python train.py --model="image captioner" --dataset="photos of plants and fungi (iNaturalist)" --train_examples=22605 --image_size=48 --crop_scale_min=1 --horizontal_flip=true --tokenizer="word" --vocab_size=1482 --encoder_arch="vit" --encoder_norm="layernorm" --encoder_norm_position="pre" --encoder_activation="relu" --encoder_mlp_ratio=3 --encoder_head_dim=32 --encoder_fused_qkv=false --encoder_bias="none" --encoder_qk_norm=true --encoder_parallel_block=false --encoder_inner_norm=false --encoder_moe="top_k" --encoder_drop_path=0.1 --encoder_num_experts=32 --encoder_moe_every=2 --encoder_expert_mlp_ratio=0.25 --encoder_experts_per_token=1 --encoder_shared_expert=false --encoder_patch_size=[8, 8] --encoder_conv_stem=true --encoder_layers=16 --encoder_width=192 --encoder_positions="learned" --fusion="cross_attention" --label_smoothing=0.05 --decoder_width=320 --decoder_layers=6 --decoder_norm="layernorm" --decoder_norm_position="pre" --decoder_activation="squared_relu" --decoder_mlp_ratio=6 --decoder_head_dim=64 --decoder_fused_qkv=true --decoder_bias="all" --decoder_qk_norm=false --decoder_parallel_block=false --decoder_inner_norm=false --decoder_positions="rope" --decoder_cross_attention_every=1 --decoder_tie_embeddings=true --residual_init="none" --optimizer="soap" --beta2=0.99 --learning_rate=0.0014 --beta1=0.95 --shampoo_beta=0.95 --eps=1e-08 --precondition_frequency=50 --max_precond_dim=1536 --one_sided=false --adamw_lr_other_params=0.0028 --ema_decay=0.995 --max_steps=4600 --batch_size=48 --epochs=9.8 --lr_schedule="cosine" --final_lr_fraction=0.01 --warmup_steps=230 --weight_decay=0.1 --adamw_weight_decay_other_params=0.01
Rows from block 3 of the text decoder of a small image captioner, named by matrix and row number. Rows with one number belong to one neuron. Each number is 500 + 50 x the weight over its row's rms, rounded and kept within 0 to 999. All counts start at 0. Numbers have three digits each. After the name is the row's rms in percent of the matrix's.
After each neuron's rows are labels from the 100 texts, of 14976, where the neuron reaches its highest value: "tokens" is the input token at the peak. Only what is clearly more common there than usual is listed. The data: photos of plants and fungi (iNaturalist). In brackets: how many of the 100.
# fc1: MLP up (decoder.blocks.3.mlp.fc1.weight, 1920x320), inputs 160-239
# fc2: MLP down (decoder.blocks.3.mlp.fc2.weight, 320x1920, transposed), outputs 160-239

fc1.567 092:610530452534438499498419565525466579463469465492425461521497454552565460472409501558540558543570591537505502514505507465572506528521520632504432436480437523544436619498517461409487488486532448531492492541457426545568537467498473505449559461
fc2.567 091:563501472438431501469411477592468535463549451596557497477443444564564484484455524464465481585513454470507462504520381560516450443470529419476514442537542509479520556558517475449479466494495587404495447542401489449530572546505531396516641489
tokens: "(" (100)

fc1.538 110:479416529546472412449493455490487503499537425540460480489414475539516568320552451562456520525513584445507429466486540484457491458534521560513477468526515441507456531577433444625511476475517541426485499595508520458438493602437553501509511509
fc2.538 112:456487447529461520517494416484467443435516485460485497529456545569505492467530519427539539515552541497424486507471509506534472600531550522531447429474586409503502553537489503517479457498545489672449499487538445536472521451502490506489469541
tokens: "(" (99)

fc1.146 094:486507412485522433523485410453504490489425534496485467448443500531504543485564561457524525472458440462485559598483447437458511478578413544484474500511528479557562503542451440532430537437474505548445390579496557519415534553400473512444507443
fc2.146 104:494513525489571580527519495518409455567493490535497488400496458551448525515544464525520553472465545490504519532479478465428561451468523426422529545453507475583502530497496445510511581568461527505502418514519338417451526464424459535490421473
tokens: "wild" (73); "common" (10)

fc1.115 154:544600479518531546574469385508614539458414508552462436472461350449549435507472563553497502519490442578432486519533558579451511453659458441577491418593472375496520493481520499521535545469523436580468407484507436508544447501468561518565463532
fc2.115 129:490542566488546502536499424411537539482447551562487484466442519588491429529382518514539455494581466543478485492439473588434530459566495456597503519486571484445489512488626459452509525567514492507452425494510521492425469481540550507571533527
tokens: "order" (100)

fc1.173 051:545537460522540470569502440477541476401609623418461564484536578481557431483535365458502546594557479484513492549447472555422384450560492517480513427561529516567479451528440471616474533433440424596497484583562493451518481506436534541511567475
fc2.173 060:498486408544477525502501625554457438475496590448586492552483417519517505520490531558478547482469444540542531535520586489464503568435491429419545561524437406554510494493550525446491500464480601481570539484461566472478424488489462459508492429
tokens: "family" (54); "class" (29); "common" (7)

fc1.262 121:520493486479551533507484503543436507454457407525518505513397591505459470479478360456475520505508508477439485557494530397432437594545455498527518453487514554534481483473491442594484455539545474508540556548432493473540450473529529535537473474
fc2.262 119:567595583487462583429490477552504434464477495611410438511403577556482486430463485474478538416491540504525461491511464481533482494538445579608501489411528593614514489473418420556566521494519459455552500536450497443550493520506491477561531468
tokens: "pale" (32); "honey" (20); "paint" (19); "stoloniferous" (13)

fc1.48 106:537596514414588525601482487499456433473517511481530439510498480520481485558601494482505508526495458427537443463544456563488416549510583527408526406531457482468547453496521544484506420600547477595480522455516528589490524492581557507443499374
fc2.48 111:514560462563558455579443494492395525539448533515503529546559467511462554574582484517422438563413478406464430485444582543523399574525434496475465476425536555581537529516559457442425429476518561578488478520509446577499420452521565485440419491
tokens: "vinca" (36); "echinocystis" (26); "(" (25)

fc1.344 068:595530556470487465550427442610483442504415510486487547460469523596491457513416510463558446542426460547668530592517448505468383463444470489625414470498377571498442547475548492527534465447473419481499528463470529535400557459504423501479497525
fc2.344 064:500462525432541437443573429553479460416571523481461509480540391533506492505538546520561533463537517476433540487534461371425521543380459488509504535609591458501533596434481531514545468451612422439467564463531483478535459549538521490486505536
tokens: "order" (65); "family" (35)

fc1.414 121:509433520516542557480552480506465458544485500488434538489448441413434522485401517394499467554466516450542496533406571529538397405584511483478543507425472456494575436534486555563557493615473538437489442536520599540574509510447393484465539471
fc2.414 115:640487516577535554429562541497553485464518531504474462498511435411525493522505474418558473505574585530497484485411504438477447427582498428430572514403516459482537436510441437540517475524492531448459486510543556589531495500561547523522476536
tokens: "(" (100)

fc1.212 111:441538570568549480459561541518513494543512507387474539486470504509489565473464450552441469500502449404499629487507443452448560465465395559441453518492445523527453490489451453469560499501528581480453496493481531488500452436563404484480470463
fc2.212 106:445510509502607493540548487608578509564603497437455480457456428490466486499462560538433469444505469415491552454488494471492508513457478509488438438490503512557551533508558562503487552444497525504463505489482465457473390495586404455468413525
tokens: "lamium" (32); "conium" (27); "geranium" (27); "arum" (14)

fc1.500 075:458558432409572424538554474540502512609510515597550492532554574478596427547471501481569560525540491472472482503522474500493403450476496497492480487516574606383517493551493531557422443505570492426517519547515509503474467544399491481560535548
fc2.500 079:507442539451544495551440525539501557493543516485576581499506497442495409554525524475463484409538553441517545436470492563491466481506568556501465429528471502514512601550483542439467509524484487524479492461358516512504571517501454445538600475
tokens: "gigantea" (25); "acris" (23); "albidum" (19); "benzoin" (16)

fc1.642 083:503498434420525500503558584482407406507474476517472586511480500495483508545546480565485486471428514572526456586508407495401468523493485555474499430432473464632496536441541431476540489442394483539447323498540629467434509467474617570467510412
fc2.642 086:577464465560516468491520439496595427468565483527630531439542430442503502576563444517591474534402549462479500479484537545544494549477519473464544476503549423505470562470445516454518494494528551517538503489441511470337572408463534430551514456
tokens: "wild" (30); "vinca" (21); "stoloniferous" (13)

fc1.156 086:503504451477578423438565544537435630490414512510466467498379522537439541409475490485518469566488512519497564555475497505425405532514560506550431510448488419598481494481526465574503522541557574450479449503503544532489537539515521494493383486
fc2.156 095:491538476507593393622532477570478498434471492543452504494494541476478575481463504416549520547489598591488439631478415554544461483428553483545467446440449480570487511484455558516515533427525517496410543570391523506517457469493597487504494542
tokens: "-" (87); "ebony" (8)

fc1.341 076:507553468512538534496529531397534512532431507521485522522483505439486490521413525492500466497445473386513381467433625469411445524544503541536555543565491566545505473549460483482499572490456522397466530498493527466566505442561477501459512434
fc2.341 066:490558447471519427435527585470510396582451499476468543498543452470492458618529531479522557467511447535539505555532450526522624536422528375436509451493431573518568558434407579447476510441488477478512475455412496534520517502546555499444429554
tokens: "order" (13)

fc1.260 105:509462453451529482493496503547571534460462467460472479536546593538564490522503492407494577550542527489466440484483471533511406460492503514509490525534498573439500466444495558398514493578458478402435452455517532544470570491585511610442485548
fc2.260 111:528466477466581483536541638448444533535539484507513508473528505550514532492459534444443528580504475505501429507397545520546468548495452487407499496461502668442456505389544466423446523542539491436532501404524528512479532379471460434535417514
tokens: "daucus" (44); "bellis" (28); "mercurialis" (13); "common" (12)

fc1.746 091:506424481480536508507582427506473490458520497468467503567517578511508431502502520424465499508606578460482478556469511520423454509475421493478501441540488460477481449342425407482483604508592515373455518426474605443487536451628535582536529498
fc2.746 093:505402547496516445532577561458597552618501422493550510516587548525476442482490472501562468582511466489505444513470508568557425498481454528474467516569539532428549491464447466499519564466537514487470484449457526480559501418500512523550488480
tokens: "daucus" (44); "ageratina" (29); "ailanthus" (27)

fc1.470 123:486431506513555514566479498433549475461512523436450546582444408547479496538411637413455497531506463473412421504555496568467591517555509408441628463469509539423525445503601495480457467520423552591543518516486485566517525466507441525475488500
fc2.470 122:519529477486523524577568514399486482523451484510542542589545387533485515404557504342594492523466534495389504528513423484474542480431603439494632542468509470437456576526428513464523526494408495469471485499491518634450483529527542477480474431
tokens: "(" (100)

fc1.634 100:525521481501548527453456512462515556578462480497423421479569504598462517524434515471485492605551494440421520567586480551538470475500398442477505433496518478520418457612443473452515475419542523444501543558516469627538490486460515420494469433
fc2.634 092:463514456469507478516561503470477556555493468501564437514478599464439568479430440598599481493616519488540471480565566517497548438491461469459530468567433517565529519556513508392525523411528397478461553502492456620490457576508535455503430427
tokens: "balsam" (37); "douglas" (35); "timothy" (27)

fc1.314 097:506480544489479453457524529448486521525546496476451553472414471523514475589462478444519473528469493449480515503492499451452545569414459506471451550509526556520513429575524478417520544469482447476479483613453466539546539558584514556467522373
fc2.314 098:469496541438502520413549514456565506497443497375518533554552376564561393507551588501489528493617556534537454483464563510497543545401444436447566513555424518513488525503504415412555504515441490522496511524425449465452518457597524498523455446
tokens: "the" (39); "family" (35); "smooth" (26)

fc1.553 136:490390421420516630485519566537587498582472569493520484571550508485462428398579541472540633568569520503556513546468478440492490372478426456470491560496485390568463495447591591517521480514562491519484518499575495459582443508498534515474530440
fc2.553 129:481398462375550587462512585523589501550508488510556563533498539554468460401503477434453546589500437468515559525520468539450498391363476515407477530562525484501493440492453501539534560541514519548488563540443474402571470508562366550530409460
tokens: "iris" (38); "dactylis" (35); "(" (26)

fc1.302 101:555461448579567543469477526538470459500503572518461470548511486460638539438520461549511558625550501469396449554507504531569378571591503489473488562473451520478481473571457551555528473401404582526509566470473481534538519450468479411500500429
fc2.302 095:585612503434407512499478502541479477575502496542513453505468492558572572603439460513527521470539484498564424502532579544465394535535518452413489525409460471445511508498457450502480509554431515443494559436425425455514535604509477581594479565
tokens: "-" (45); "stairstep" (33); "oak" (22)

fc1.629 135:583380418589550548508502528496433604475376536474475507497432609519471514419470483557447591575529438450442438569470414554509586567537490524504529541546375521532604531516491450510519390518473530488503503486437486440504470446473443408518495479
fc2.629 125:464364465552482494482571511426496573570451534490510566550483550370484462432462454629478559581518389443468414606453439502563519502581500582494455501539468556575506539501510487493497430437556497511411512508535454443479496491461486482532497427
tokens: "(" (100)

fc1.217 113:517501556524546521489535503555531582529437573394466418496500521344515506496431499510459549555521462456392528541504473398493493437455457495519506471478443556511511473468541555504498516523514515494483591546551608540470485487565437608578486492
fc2.217 107:527502525486535536456482552478504474554557539471470477496454402440615556479464572464548439534435374495401577546461535448528504477564501480418543445439452526505566516528513510589417497482504579502459512540470461472444427426601423493513520490
tokens: "lamium" (34); "robinia" (25); "tragopogon" (21); "rumex" (10)

fc1.693 060:513528464506564546512602482563485481444536580489530457486523500383528510586516436598556470537599454420470550438478550511513429424530433495471495467471556585495437479514462481480447528516524523562464403516559507494584470540453475436560591474
fc2.693 070:552469434514493519552519510622499438514510501595491523440498535423535517537496487467492406556569593490530519468475548508469491496462478478483552522490478502444496494584552480448426468540497498523520489462485497502467412607489534410554505469
tokens: "," (100)

fc1.411 062:483469529561483601484536505518547551548463520497444527503499448426457537540563570497495510463408414490484457595508492524482580453456593482570598481572512462489431409565522504552591504529583497414430495572464506534476474559529581571509471401
fc2.411 058:535494504431523521508559504482517542440482573448631549460510518481546554511506546522523400564441406571482428557506466525453437491488498458438507486465561444448528539575421468506482431524492523544471472440579584482583526511557453452428498459
tokens: "order" (100)

fc1.559 049:566501480495520445455459538427549555555486535438463543524441552498465458494466546467506532501479431507477499532488604465474580503492453473464598577518472460533491566585556533498392541532503427412507584535573476587438470505431480484465466423
fc2.559 049:587509405561425454472434420428484493447528490551581483536589517517465517507545478551496563422498533459487552578593488475502500539467557516558399591449557461418472501471417484473510493453421530559459517488451436491520582460431441564509460521
tokens: "family" (89)

fc1.178 098:422441457429481508483492569428528510470560512503517460549354496460496533539436482435466535533493530442517437517445521478519541516538467513456448474563502501554528467502449445564514495506538446478472580491570515575421567530465509522491584533
fc2.178 100:520537536448526501487517588427483600525545478472499436473386512412555467625518508540513535460508450451560492530462507441557559527468450500473477459570479510519490525524476402557444501531602484572539370475595464520496520496436489581499556498
tokens: ")" (100)

fc1.257 107:542485342468466481506579511518526510514515469517483473434448501524513505496539460431455576473490420480464512513489488473525564545472423491515492517528452468584587491528550487478595439437523390545496493514531582548511572489496534558478509577
fc2.257 110:585529424369529557513502485542561507513464524453527527490543445490501504580497456528429587479399431499497588463436418393536509504424488470488468490486430489525533516555653421360434550525542427443391488552453473560558584520570561451436484471
tokens: "wild" (30); "xanthium" (24); "asarum" (22); "centaurea" (22)

fc1.625 108:473537588574498560530551432452562545482547482510586562567490491442462561439449527487430545554434547453510570447562444488492470478488452500418502439490529477587363433475522432515422475511506440568419492579429498522505521477544523469523461480
fc2.625 113:535585540535505594481536469436407463492534505504419370468535454541521586481502577487526476579421501473524536410584480503575442548546454491451522490481491476506475416472549455517547476497533524472397513466396542511489475549493450447575590537
tokens: "-" (51); "(" (34); "acacia" (15)

fc1.250 103:469516510482383507477415489546641453487504500430493465597447535544521518496529529395472467487491622423442541545537535479498478477431452469481589549558468492546532530495604469493500460454460422557511427571548446461454417389491476559549536461
fc2.250 091:428515566472464507404548447507521304434521493501573508513529528583488497528515493444567517503531539480413517469512457512534478401479509474504623480476427490515515477484472429597508577491413345411582472442428469465514433460523487525528532524
tokens: "galium" (40); "-" (28); "rhytisma" (10); "stachys" (7)

fc1.256 120:527507470531418430576468489515470445484469455467468531573455542542499480446502535494424484482463583510416478538519516546492446512515461475411448506519572498396492465471410597561485542564487534617511518478454454542453522470508411485468462489
fc2.256 124:420452521435424517546460516479553453503470431526477528531512468555536456491440533485455497486500520500411552560574555550467477448503374457402467529566546495397509454517415558545483528541512425661498531501498436618510525440482517464467487475
tokens: "hairy" (24); "hoof" (24); "athyrium" (21); "snuff" (19)

fc1.566 108:560481417422489499523549532528545541500490510491482485507435579565520451456620471439582478508470525433504420497587531464511526553516553470463491475545458460494443515534520408454520445499459514540494492625601501448519535493580610528538516512
fc2.566 112:486517536414449504481523582551502494477496458466461458435419504482518575523511486481534560478459526473552541523579471515500436457463470536542538492440416455442537560567499593488412450555460448524487515503532464512511493477495508475439446461
tokens: "cirsium" (45); "trifolium" (34); "thlaspi" (11); "equisetum" (10)

fc1.279 083:521519453549549496483521464552528478502412503456529463464434575534508459525536410524507484558512402463548505444543382555554525490573458536468493556492609550555532525514399476496512525475468477541544487425553515461463483442599528481513514516
fc2.279 084:529527514518446529524463524476600494481432467512529423544465496505488474471482491517512436451499479501498392522523502516515437494618445502445549510465481540492562628483478505525530501454505468601466510558532411560389500452467517395578418528
tokens: "hairy" (36); "rabelera" (30); "amur" (22); "class" (12)

fc1.33 111:548471492507448530538411463547523519654458528480464484454504508577561459424569504482560418513471479457327463475445467501495576546470466522493544522565500566402376549607363504536431560462548507566513520518462512527574500428482440560507482486
fc2.33 112:468524399539431490436608512499552507478443583521431435573536558480519405445493565464551449525541485414402483460516469515527555511464518448546469440578548558494416562544450534478455584498601539520449483537508515479439556474429502558395493422
tokens: "order" (84); "heath" (16)

fc1.670 102:423496571555449561484461479453603484613501429482446459552453533475520447535429520466487412447520482407586460502478404515489534511477412495509521491509481472516454561505500534523447524486472520479514521530510567456566455476508556495531497534
fc2.670 098:443425505546499505556465493418408515505518478431465490470495541389527541580348524494568524409521536490512521429539484456606426542548477386564525561480490425496518449552492499460410487516609574500545554549530504495505507494392553529448415472
tokens: "heracleum" (39); "convallaria" (36); "corydalis" (19)

fc1.734 061:565553479532458504448455524533545466464412552446488531511422603524536505526505539481481630478440541435511533517519564478490433449471428483488499444617492426503421530520452484495496504458568451470588470502515544438424483482562523441562550476
fc2.734 067:535470489561518524453492455529579447517523415465628559447552450431518515494558506532438488496521499513484530504382443549517561476509453439467538545393493510510441480555540501432557441433544599457493488488557517443488519481468535553448575487
tokens: "-" (100)

fc1.59 111:483575401475442453403558427466478560523513488490501366526476582555582559549514493470406478484537418453369493588420485439521581581546490467594484433469537444478443548523544500459541514488467508519525484502455486592500483397512543475516431478
fc2.59 110:545507442463366525529470546464546512483586461524431570549448511520539530502499452532479483463489521500403477469520415440569480641511499440528401512480503415470537453504509486447480515463465475425522568448517515543460489384465512444439443456
tokens: "berried" (37); "-" (37); "blue" (26)

fc1.694 097:498432378526553573537569532494508347446448494382428527531456578395482555537542533397504541490447460454472573499475657527439528482574450506543487499408514481470527597533483441492440586488624547486514529426518531489465466520526518481584514533
fc2.694 101:552538495507522587418594509500490408553526428495593539439492426531512401574527490560518515520499533454510541486457602524406557552440550579481516569475466505508491410498429475559548431486495498569477446496552421553469429461604489521434531582
tokens: "family" (76); ")" (16); "perfoliata" (7)

fc1.682 092:587585475494505556476545481588440474446497409484537578534442558459566453395475513513585499563514473505593457454525603464434462493453523545440457489478549457448533470545465519468501407470383463516487483495552450562518485456428528498402463489
fc2.682 090:528524433504472491568632551497491591489523530543428471485524483564539466460512424549504571545554500501514467562460585480472528449562478413485430419462499492539469470575608553580466534490436554504476486479525417460589397578426459425515568464
tokens: "wild" (40); "claytonia" (39); "mertensia" (21)

fc1.550 083:472423528462476498556557547408482509502562483448462514564463565436479538478474528444451586531509452448549445485418533511512523551559520521482424516560518506534501500484462473542501464545579497396497567454571475523356577576444523586542609432
fc2.550 091:499506537471482528455487525401494591502501511459419446466439485397499459675472520535513515476473491464530511568500499402570572567536423494496511458563483477484548492520495421497464494489523491532531381409557428540480498494461485529486559517
tokens: "fabaceae" (9); "cactaceae" (8); "lamiaceae" (7)

fc1.72 108:475572465576491451451442523490447583591501573506436546517462554545462497455536455536504529499384453511575497506520514484489525514550550524515410513538542420533500520525494573412522479491404514521421466590474432573442502439548369497498496477
fc2.72 104:470517529619563523483500492492567501560490449495505597462487493548529445561524566545626450497447519446556507356445425483493538530419422444465457507515504475521519505457560509527481550479438483519541449551495517499449476464557456536548514491
tokens: "family" (57); "stinking" (43)

fc1.420 078:529596438456453483578502486552433553410454526455462352497451508425571429485523470417573482419511473450429547453516492567497537558484500550498465488542566526453554545512533550488511483430590431573489509508509628518514605463529482534516520377
fc2.420 080:570494529551543531483465517497543479482453509552524541475566479485573509515527506570531491546453572553670532585560494373431504540510554571470495519537503574401491488526517549509470680494512530450503459434483591451445527488459388437508408448
tokens: "wild" (33); "drosera" (18); "class" (16)

fc1.436 100:597532518423523499497552492480475571452479508597438516606487432519479463500470510455478455453480594548456502506460438469544460541549456562462454481560479441510487472427459639465501529532550601512570405654484584483486483414457557467497608515
fc2.436 096:505451534531523432521579479442493480474445443485523573515339395540476594518473545610467468525465486524443533484440448542574484463436552518547488463489420567592520416533474504511456535509516511577580514635573429506566446530526515524514550548
tokens: "phytolacca" (33); "callicarpa" (29); "goodyera" (22); "arctostaphylos" (16)

fc1.205 068:496462485514467464411545498494547490535494477524518529560524546494570414520485485518460516473423532504535402541502475473472441454479478564448493440518501466421540570479447629523514477433508522631482530509528599484488553435553518447626438452
fc2.205 072:554439507506462579524513449556485460584466492493429591562487523446501537506482508514475492555445549535504550505494500440607414632426548401462440503502486476372482476459468450477532553468500506497475559489494478540557497496480424611540517374
tokens: "polyphyllus" (13); "cracca" (13); "maculata" (7)

fc1.75 085:521457562513512516570528478489492544534571515506462490544511565505450457500457498482531495518527478381543487565416509446568484362565484420490506421412552534605565533502448450456467471427422536527496465486524494524495549471537436511490402559
fc2.75 089:452482605555518495496484426480500533498489559521544505414464505478490554482448559510473523517549494588529439535475434418441540443525624548505538440562510480433429518552479474431538475494543542546548485466596433538536472507619498550473503448
tokens: "-" (67); "garlic" (33)

fc1.162 102:583466528455583437528567408430478527599550521488480513534434495549500433622391436475518534452503472473502470552444402514440527563548428465435563480472475494477514476604528497484440403474558450498480480503522459516538509507495467529494458428
fc2.162 102:482479471475570454481490409437525521543508437439573541557527420510589432569533482471480499459585455578612476460455493519471430496514517461461410394443476464457501497455520528465455451493542441566492527460432552490473474551480527438461545376
tokens: "the" (39); "st" (34); "smooth" (26)

fc1.526 076:520553444518527514480491463520601546530523562510472571553455549523457528519555414499527534565486429465515507503404425464512554533489469460471544601550509416551508538504384511496550490461467541472475450529434551613444470461666516512521530472
fc2.526 076:494594546499464445464457402554609461508628468521536529535471542511450505539493415440527584500453544478482551443508505597533574512486515461478565579464429456444454518490509449483486495473512486504460459549431503519504498422502489441551523486
tokens: "," (100)

fc1.729 100:534554562505512539512555472467572501552576418535469405460524424500590516510504523531473541422460494556544464467555538559489534487553500510521530494494471486491569567460457504445574440560463463551533510520473494559549465423501554515640485443
fc2.729 088:508461479391589457456498566560541423517591478480533470544491394459576430487386665520579534480472557534513559523487571568493491558485483477592482505511489552421482517544486573470489439495502450461594548520502438469517424560453534542578539444
tokens: "(" (81); "-" (19)

fc1.484 100:488514540487458506530568436444480505461538514541529404549385553491460404445398469486498520495471559445410481472475472623454633499483527523566435528481546464430555563476485506467489410467564515522566535627423391436531530504581519531532400421
fc2.484 095:458515497478535531523540456514477481497528589540570461456523516485515471528441492497467449531448483519452438503587562505503522492453482483455550445491515406459474533499401483482460433533513406502489514536457446454432477461521597460489471454
tokens: "(" (33); "armeria" (29); "cakile" (20); "lunaria" (18)

fc1.549 101:556529453518644469510504612495489418594429436568513437508462472594527510438548445552527565480554500453452528466434471425493548461519437514492439465576507535497498427566481487511390459529573525459466530470500446571449469552433550492489509433
fc2.549 136:512527515491651518536567483583578493520471463492435512473496335449456444499543515460502608523491538581442492522524487518523506534521484445524526452477530507471489469470489496543383484455446500491501472498512377550443462505512472563468512538
tokens: "wild" (95)

fc1.120 074:521491537534485456636533511385489587563546529514463498539492520494479530429545515496461508515500538545449482484475489488504596559448534503471354529415452434494426455476488537527496543608465432427534532517568512579468534485463545529618627499
fc2.120 089:453532497479519525550477547464494579491551514412438468435397465448519455527431533493508509468533488464584501603545517471549523507579468507477490446580520490501534523560488406521462487493551459525467366415571440540513525507396490555453487530
tokens: "cactaceae" (30); "typhaceae" (27); ")" (24); "betulaceae" (7)

fc1.710 070:477557457433510513453392533484496456417470564531456563527470433462530500527414495466526542468497510487530495525486382488477476488505522463362630540548488395510455507405552511428522500547509438603507525551539490544480445536426536526466455448
fc2.710 087:535497468545463583449417468546586484522479505505497522461539517498519484524454495523521528534555564545514499520501491489433495492469519495511558484562509596486438504437454548489424510541501478464534413605394423513569558516428486480485469592
tokens: "wild" (57); "order" (12); "common" (7)

fc1.522 114:493491441561541519496538510502606571468417565513517468479479449493462407512477504499507497501529571537417516498593494474523437524446461508417531548520465622538457469533606555447520469495574514441453487453552608496566469559619493543554471456
fc2.522 114:589487629566504512546528512486465491476561462486528575477529597474489473487472564420548473532496555512466541474521549599541478478448463530522538498420434548492513496505535501476397471583400534479443457467462497488466432482637451515474495435
tokens: "lantana" (26); "tragopogon" (21); "lathyrus" (21); "clintonia" (11)

fc1.429 087:449487481456558498527570507450517534502559512487537467505388532449530527566522437444466512499532481492477433476485500491499516528559508460450511487539413478490535501535463442505543474528519461399534577465617421532411575541489463539532620488
fc2.429 093:470485468468534472442532576433500590493487491464544481479407406355587530622517511521468583415492446420522512463476457522544575486526468417486447456521463475480465528523486418528513469542541521509508473452576406568472571506436476524469588534
tokens: ")" (100)

fc1.385 114:495510509479459527510585490579433528517476467538472483515471522493402492386509445476468557495524472417469403440401509479419482488522550481527470472567529494515465537557498422457476387519531503499508423471486540664414474376507495423460512562
fc2.385 115:522428482526484458567443516478523477618478440427551589502476531546453472546541497545422549528492490505468457468493583464481452487582545512476470603553431536511434503524638549473408455471519494515475438472518538524499524327450490532467477555
tokens: "xanthoria" (44); "family" (37); "order" (19)

fc1.369 049:547523548420557482486532518534501547462509493490479522566540491454563491427533481476621509547483500517490452529472529482344568482498422495487479523483533628477424522482450526515498462625593497491550437456509471514401512485548469649540512564
fc2.369 051:537482402481519499434493448478529612551546552443551515458511477511489495582570457416451576415518416545489497573493427474576532491451536524487563457477454427414545441486515442512526404502474587569450491505475564583583535549498512494483583556
tokens: "pale" (19)

fc1.233 088:469481479534490461435552509489500489436533495459465483509420573526450405574524462500550472485534545412552369417561491578478426503482464435482509500574509512399409366475377480517451514525590472438494508550474610506563527548592552540552518478
fc2.233 079:534463509404459443515570554434433471537504495441460429470650473473431449573575481439457425471447517498496495423484513507508557479634472536543438483426578574474574492446442543405560472555508521505481527467480493570524583512526498555424497514
tokens: "daucus" (44); "angelica" (36); "bellis" (14)

fc1.135 095:500412460516460555512410507451591501485438633463437452506500499542579468465454539473545472498467521497514485497510486474462516533501479485472486420511494490531462449563437437517564563466510568575494440571521464424537452517581398643594518430
fc2.135 104:510443554547456577562434531449540415463476541477563531485424442545527519558508444474517489490458510586527430578577461525449483500480565463469479498476594544467542500573524485477529525513504669489499480521546506512483468526407421478559584486
tokens: "lamium" (31); "chenopodium" (30); "viscum" (20); "sedum" (19)

fc1.258 090:525542466507554432481415503491543565539499473491470518533560423574530587604441522474462531469485466423569492541454511470463525573456540535436501391560529516401445435450441525547530442498535417602549587622507501501453523515390578511483566383
fc2.258 091:546486511486508453430452417538550515495466446529511477481621383550560518518427535497476429458395502502528415513411486510455480498506473529483500434467645429509462538547451442516494468511461535453416600541589407472439530443505432467431619560
tokens: "symplocarpus" (32); "femina" (21); "americanus" (16); "fluminensis" (10)

fc1.194 087:496518469468480522580548463441432469508429551476418599520573527529578461448566484538420526516400475497511498490539409481575484419497484544457440477471553378531467567606481436505427531527535544541499542528533592461520480446509447403546552433
fc2.194 085:563437448457463579450594395532550554466430476477547536478505474615611442515552501539522542560395428526472476453527458469541533496435536512541562540543514411566530515456482485413537491489519544514503455528560490512492464482529494472438523373
tokens: "," (100)

fc1.519 116:466447526479483482576527541425512550512556476462508482491382562442523520536485491409485506487467531484498511492426511470490534553547493496498423467556492503542460521465453468558511461529552468415516582487541475548391618524463493570525603515
fc2.519 097:444501523480517503493473565421499668502542514450474448473380521443481517618483504528536518462488479441567491546491469397555571502532506452497498450569450494513502527511500437564516489524537475526493424453611426500470493443443495597456550461
tokens: ")" (73)

fc1.280 109:529609553529582524434445488430545572496526496522461444493539557441321485371449478452564561524532518462467434473523507489544428451532534483611459475492486499608438522525482475448477478484501453515457552505510480667474440473547511530510489472
fc2.280 111:433552471545571486591536481525528497521485485463452518466595511401402544423438449487489513612460492576518497523445458551571564484508537502496441478452436524519477528519523517360511581526476446376514475446444467660566530394416473463478518496
tokens: "-" (100)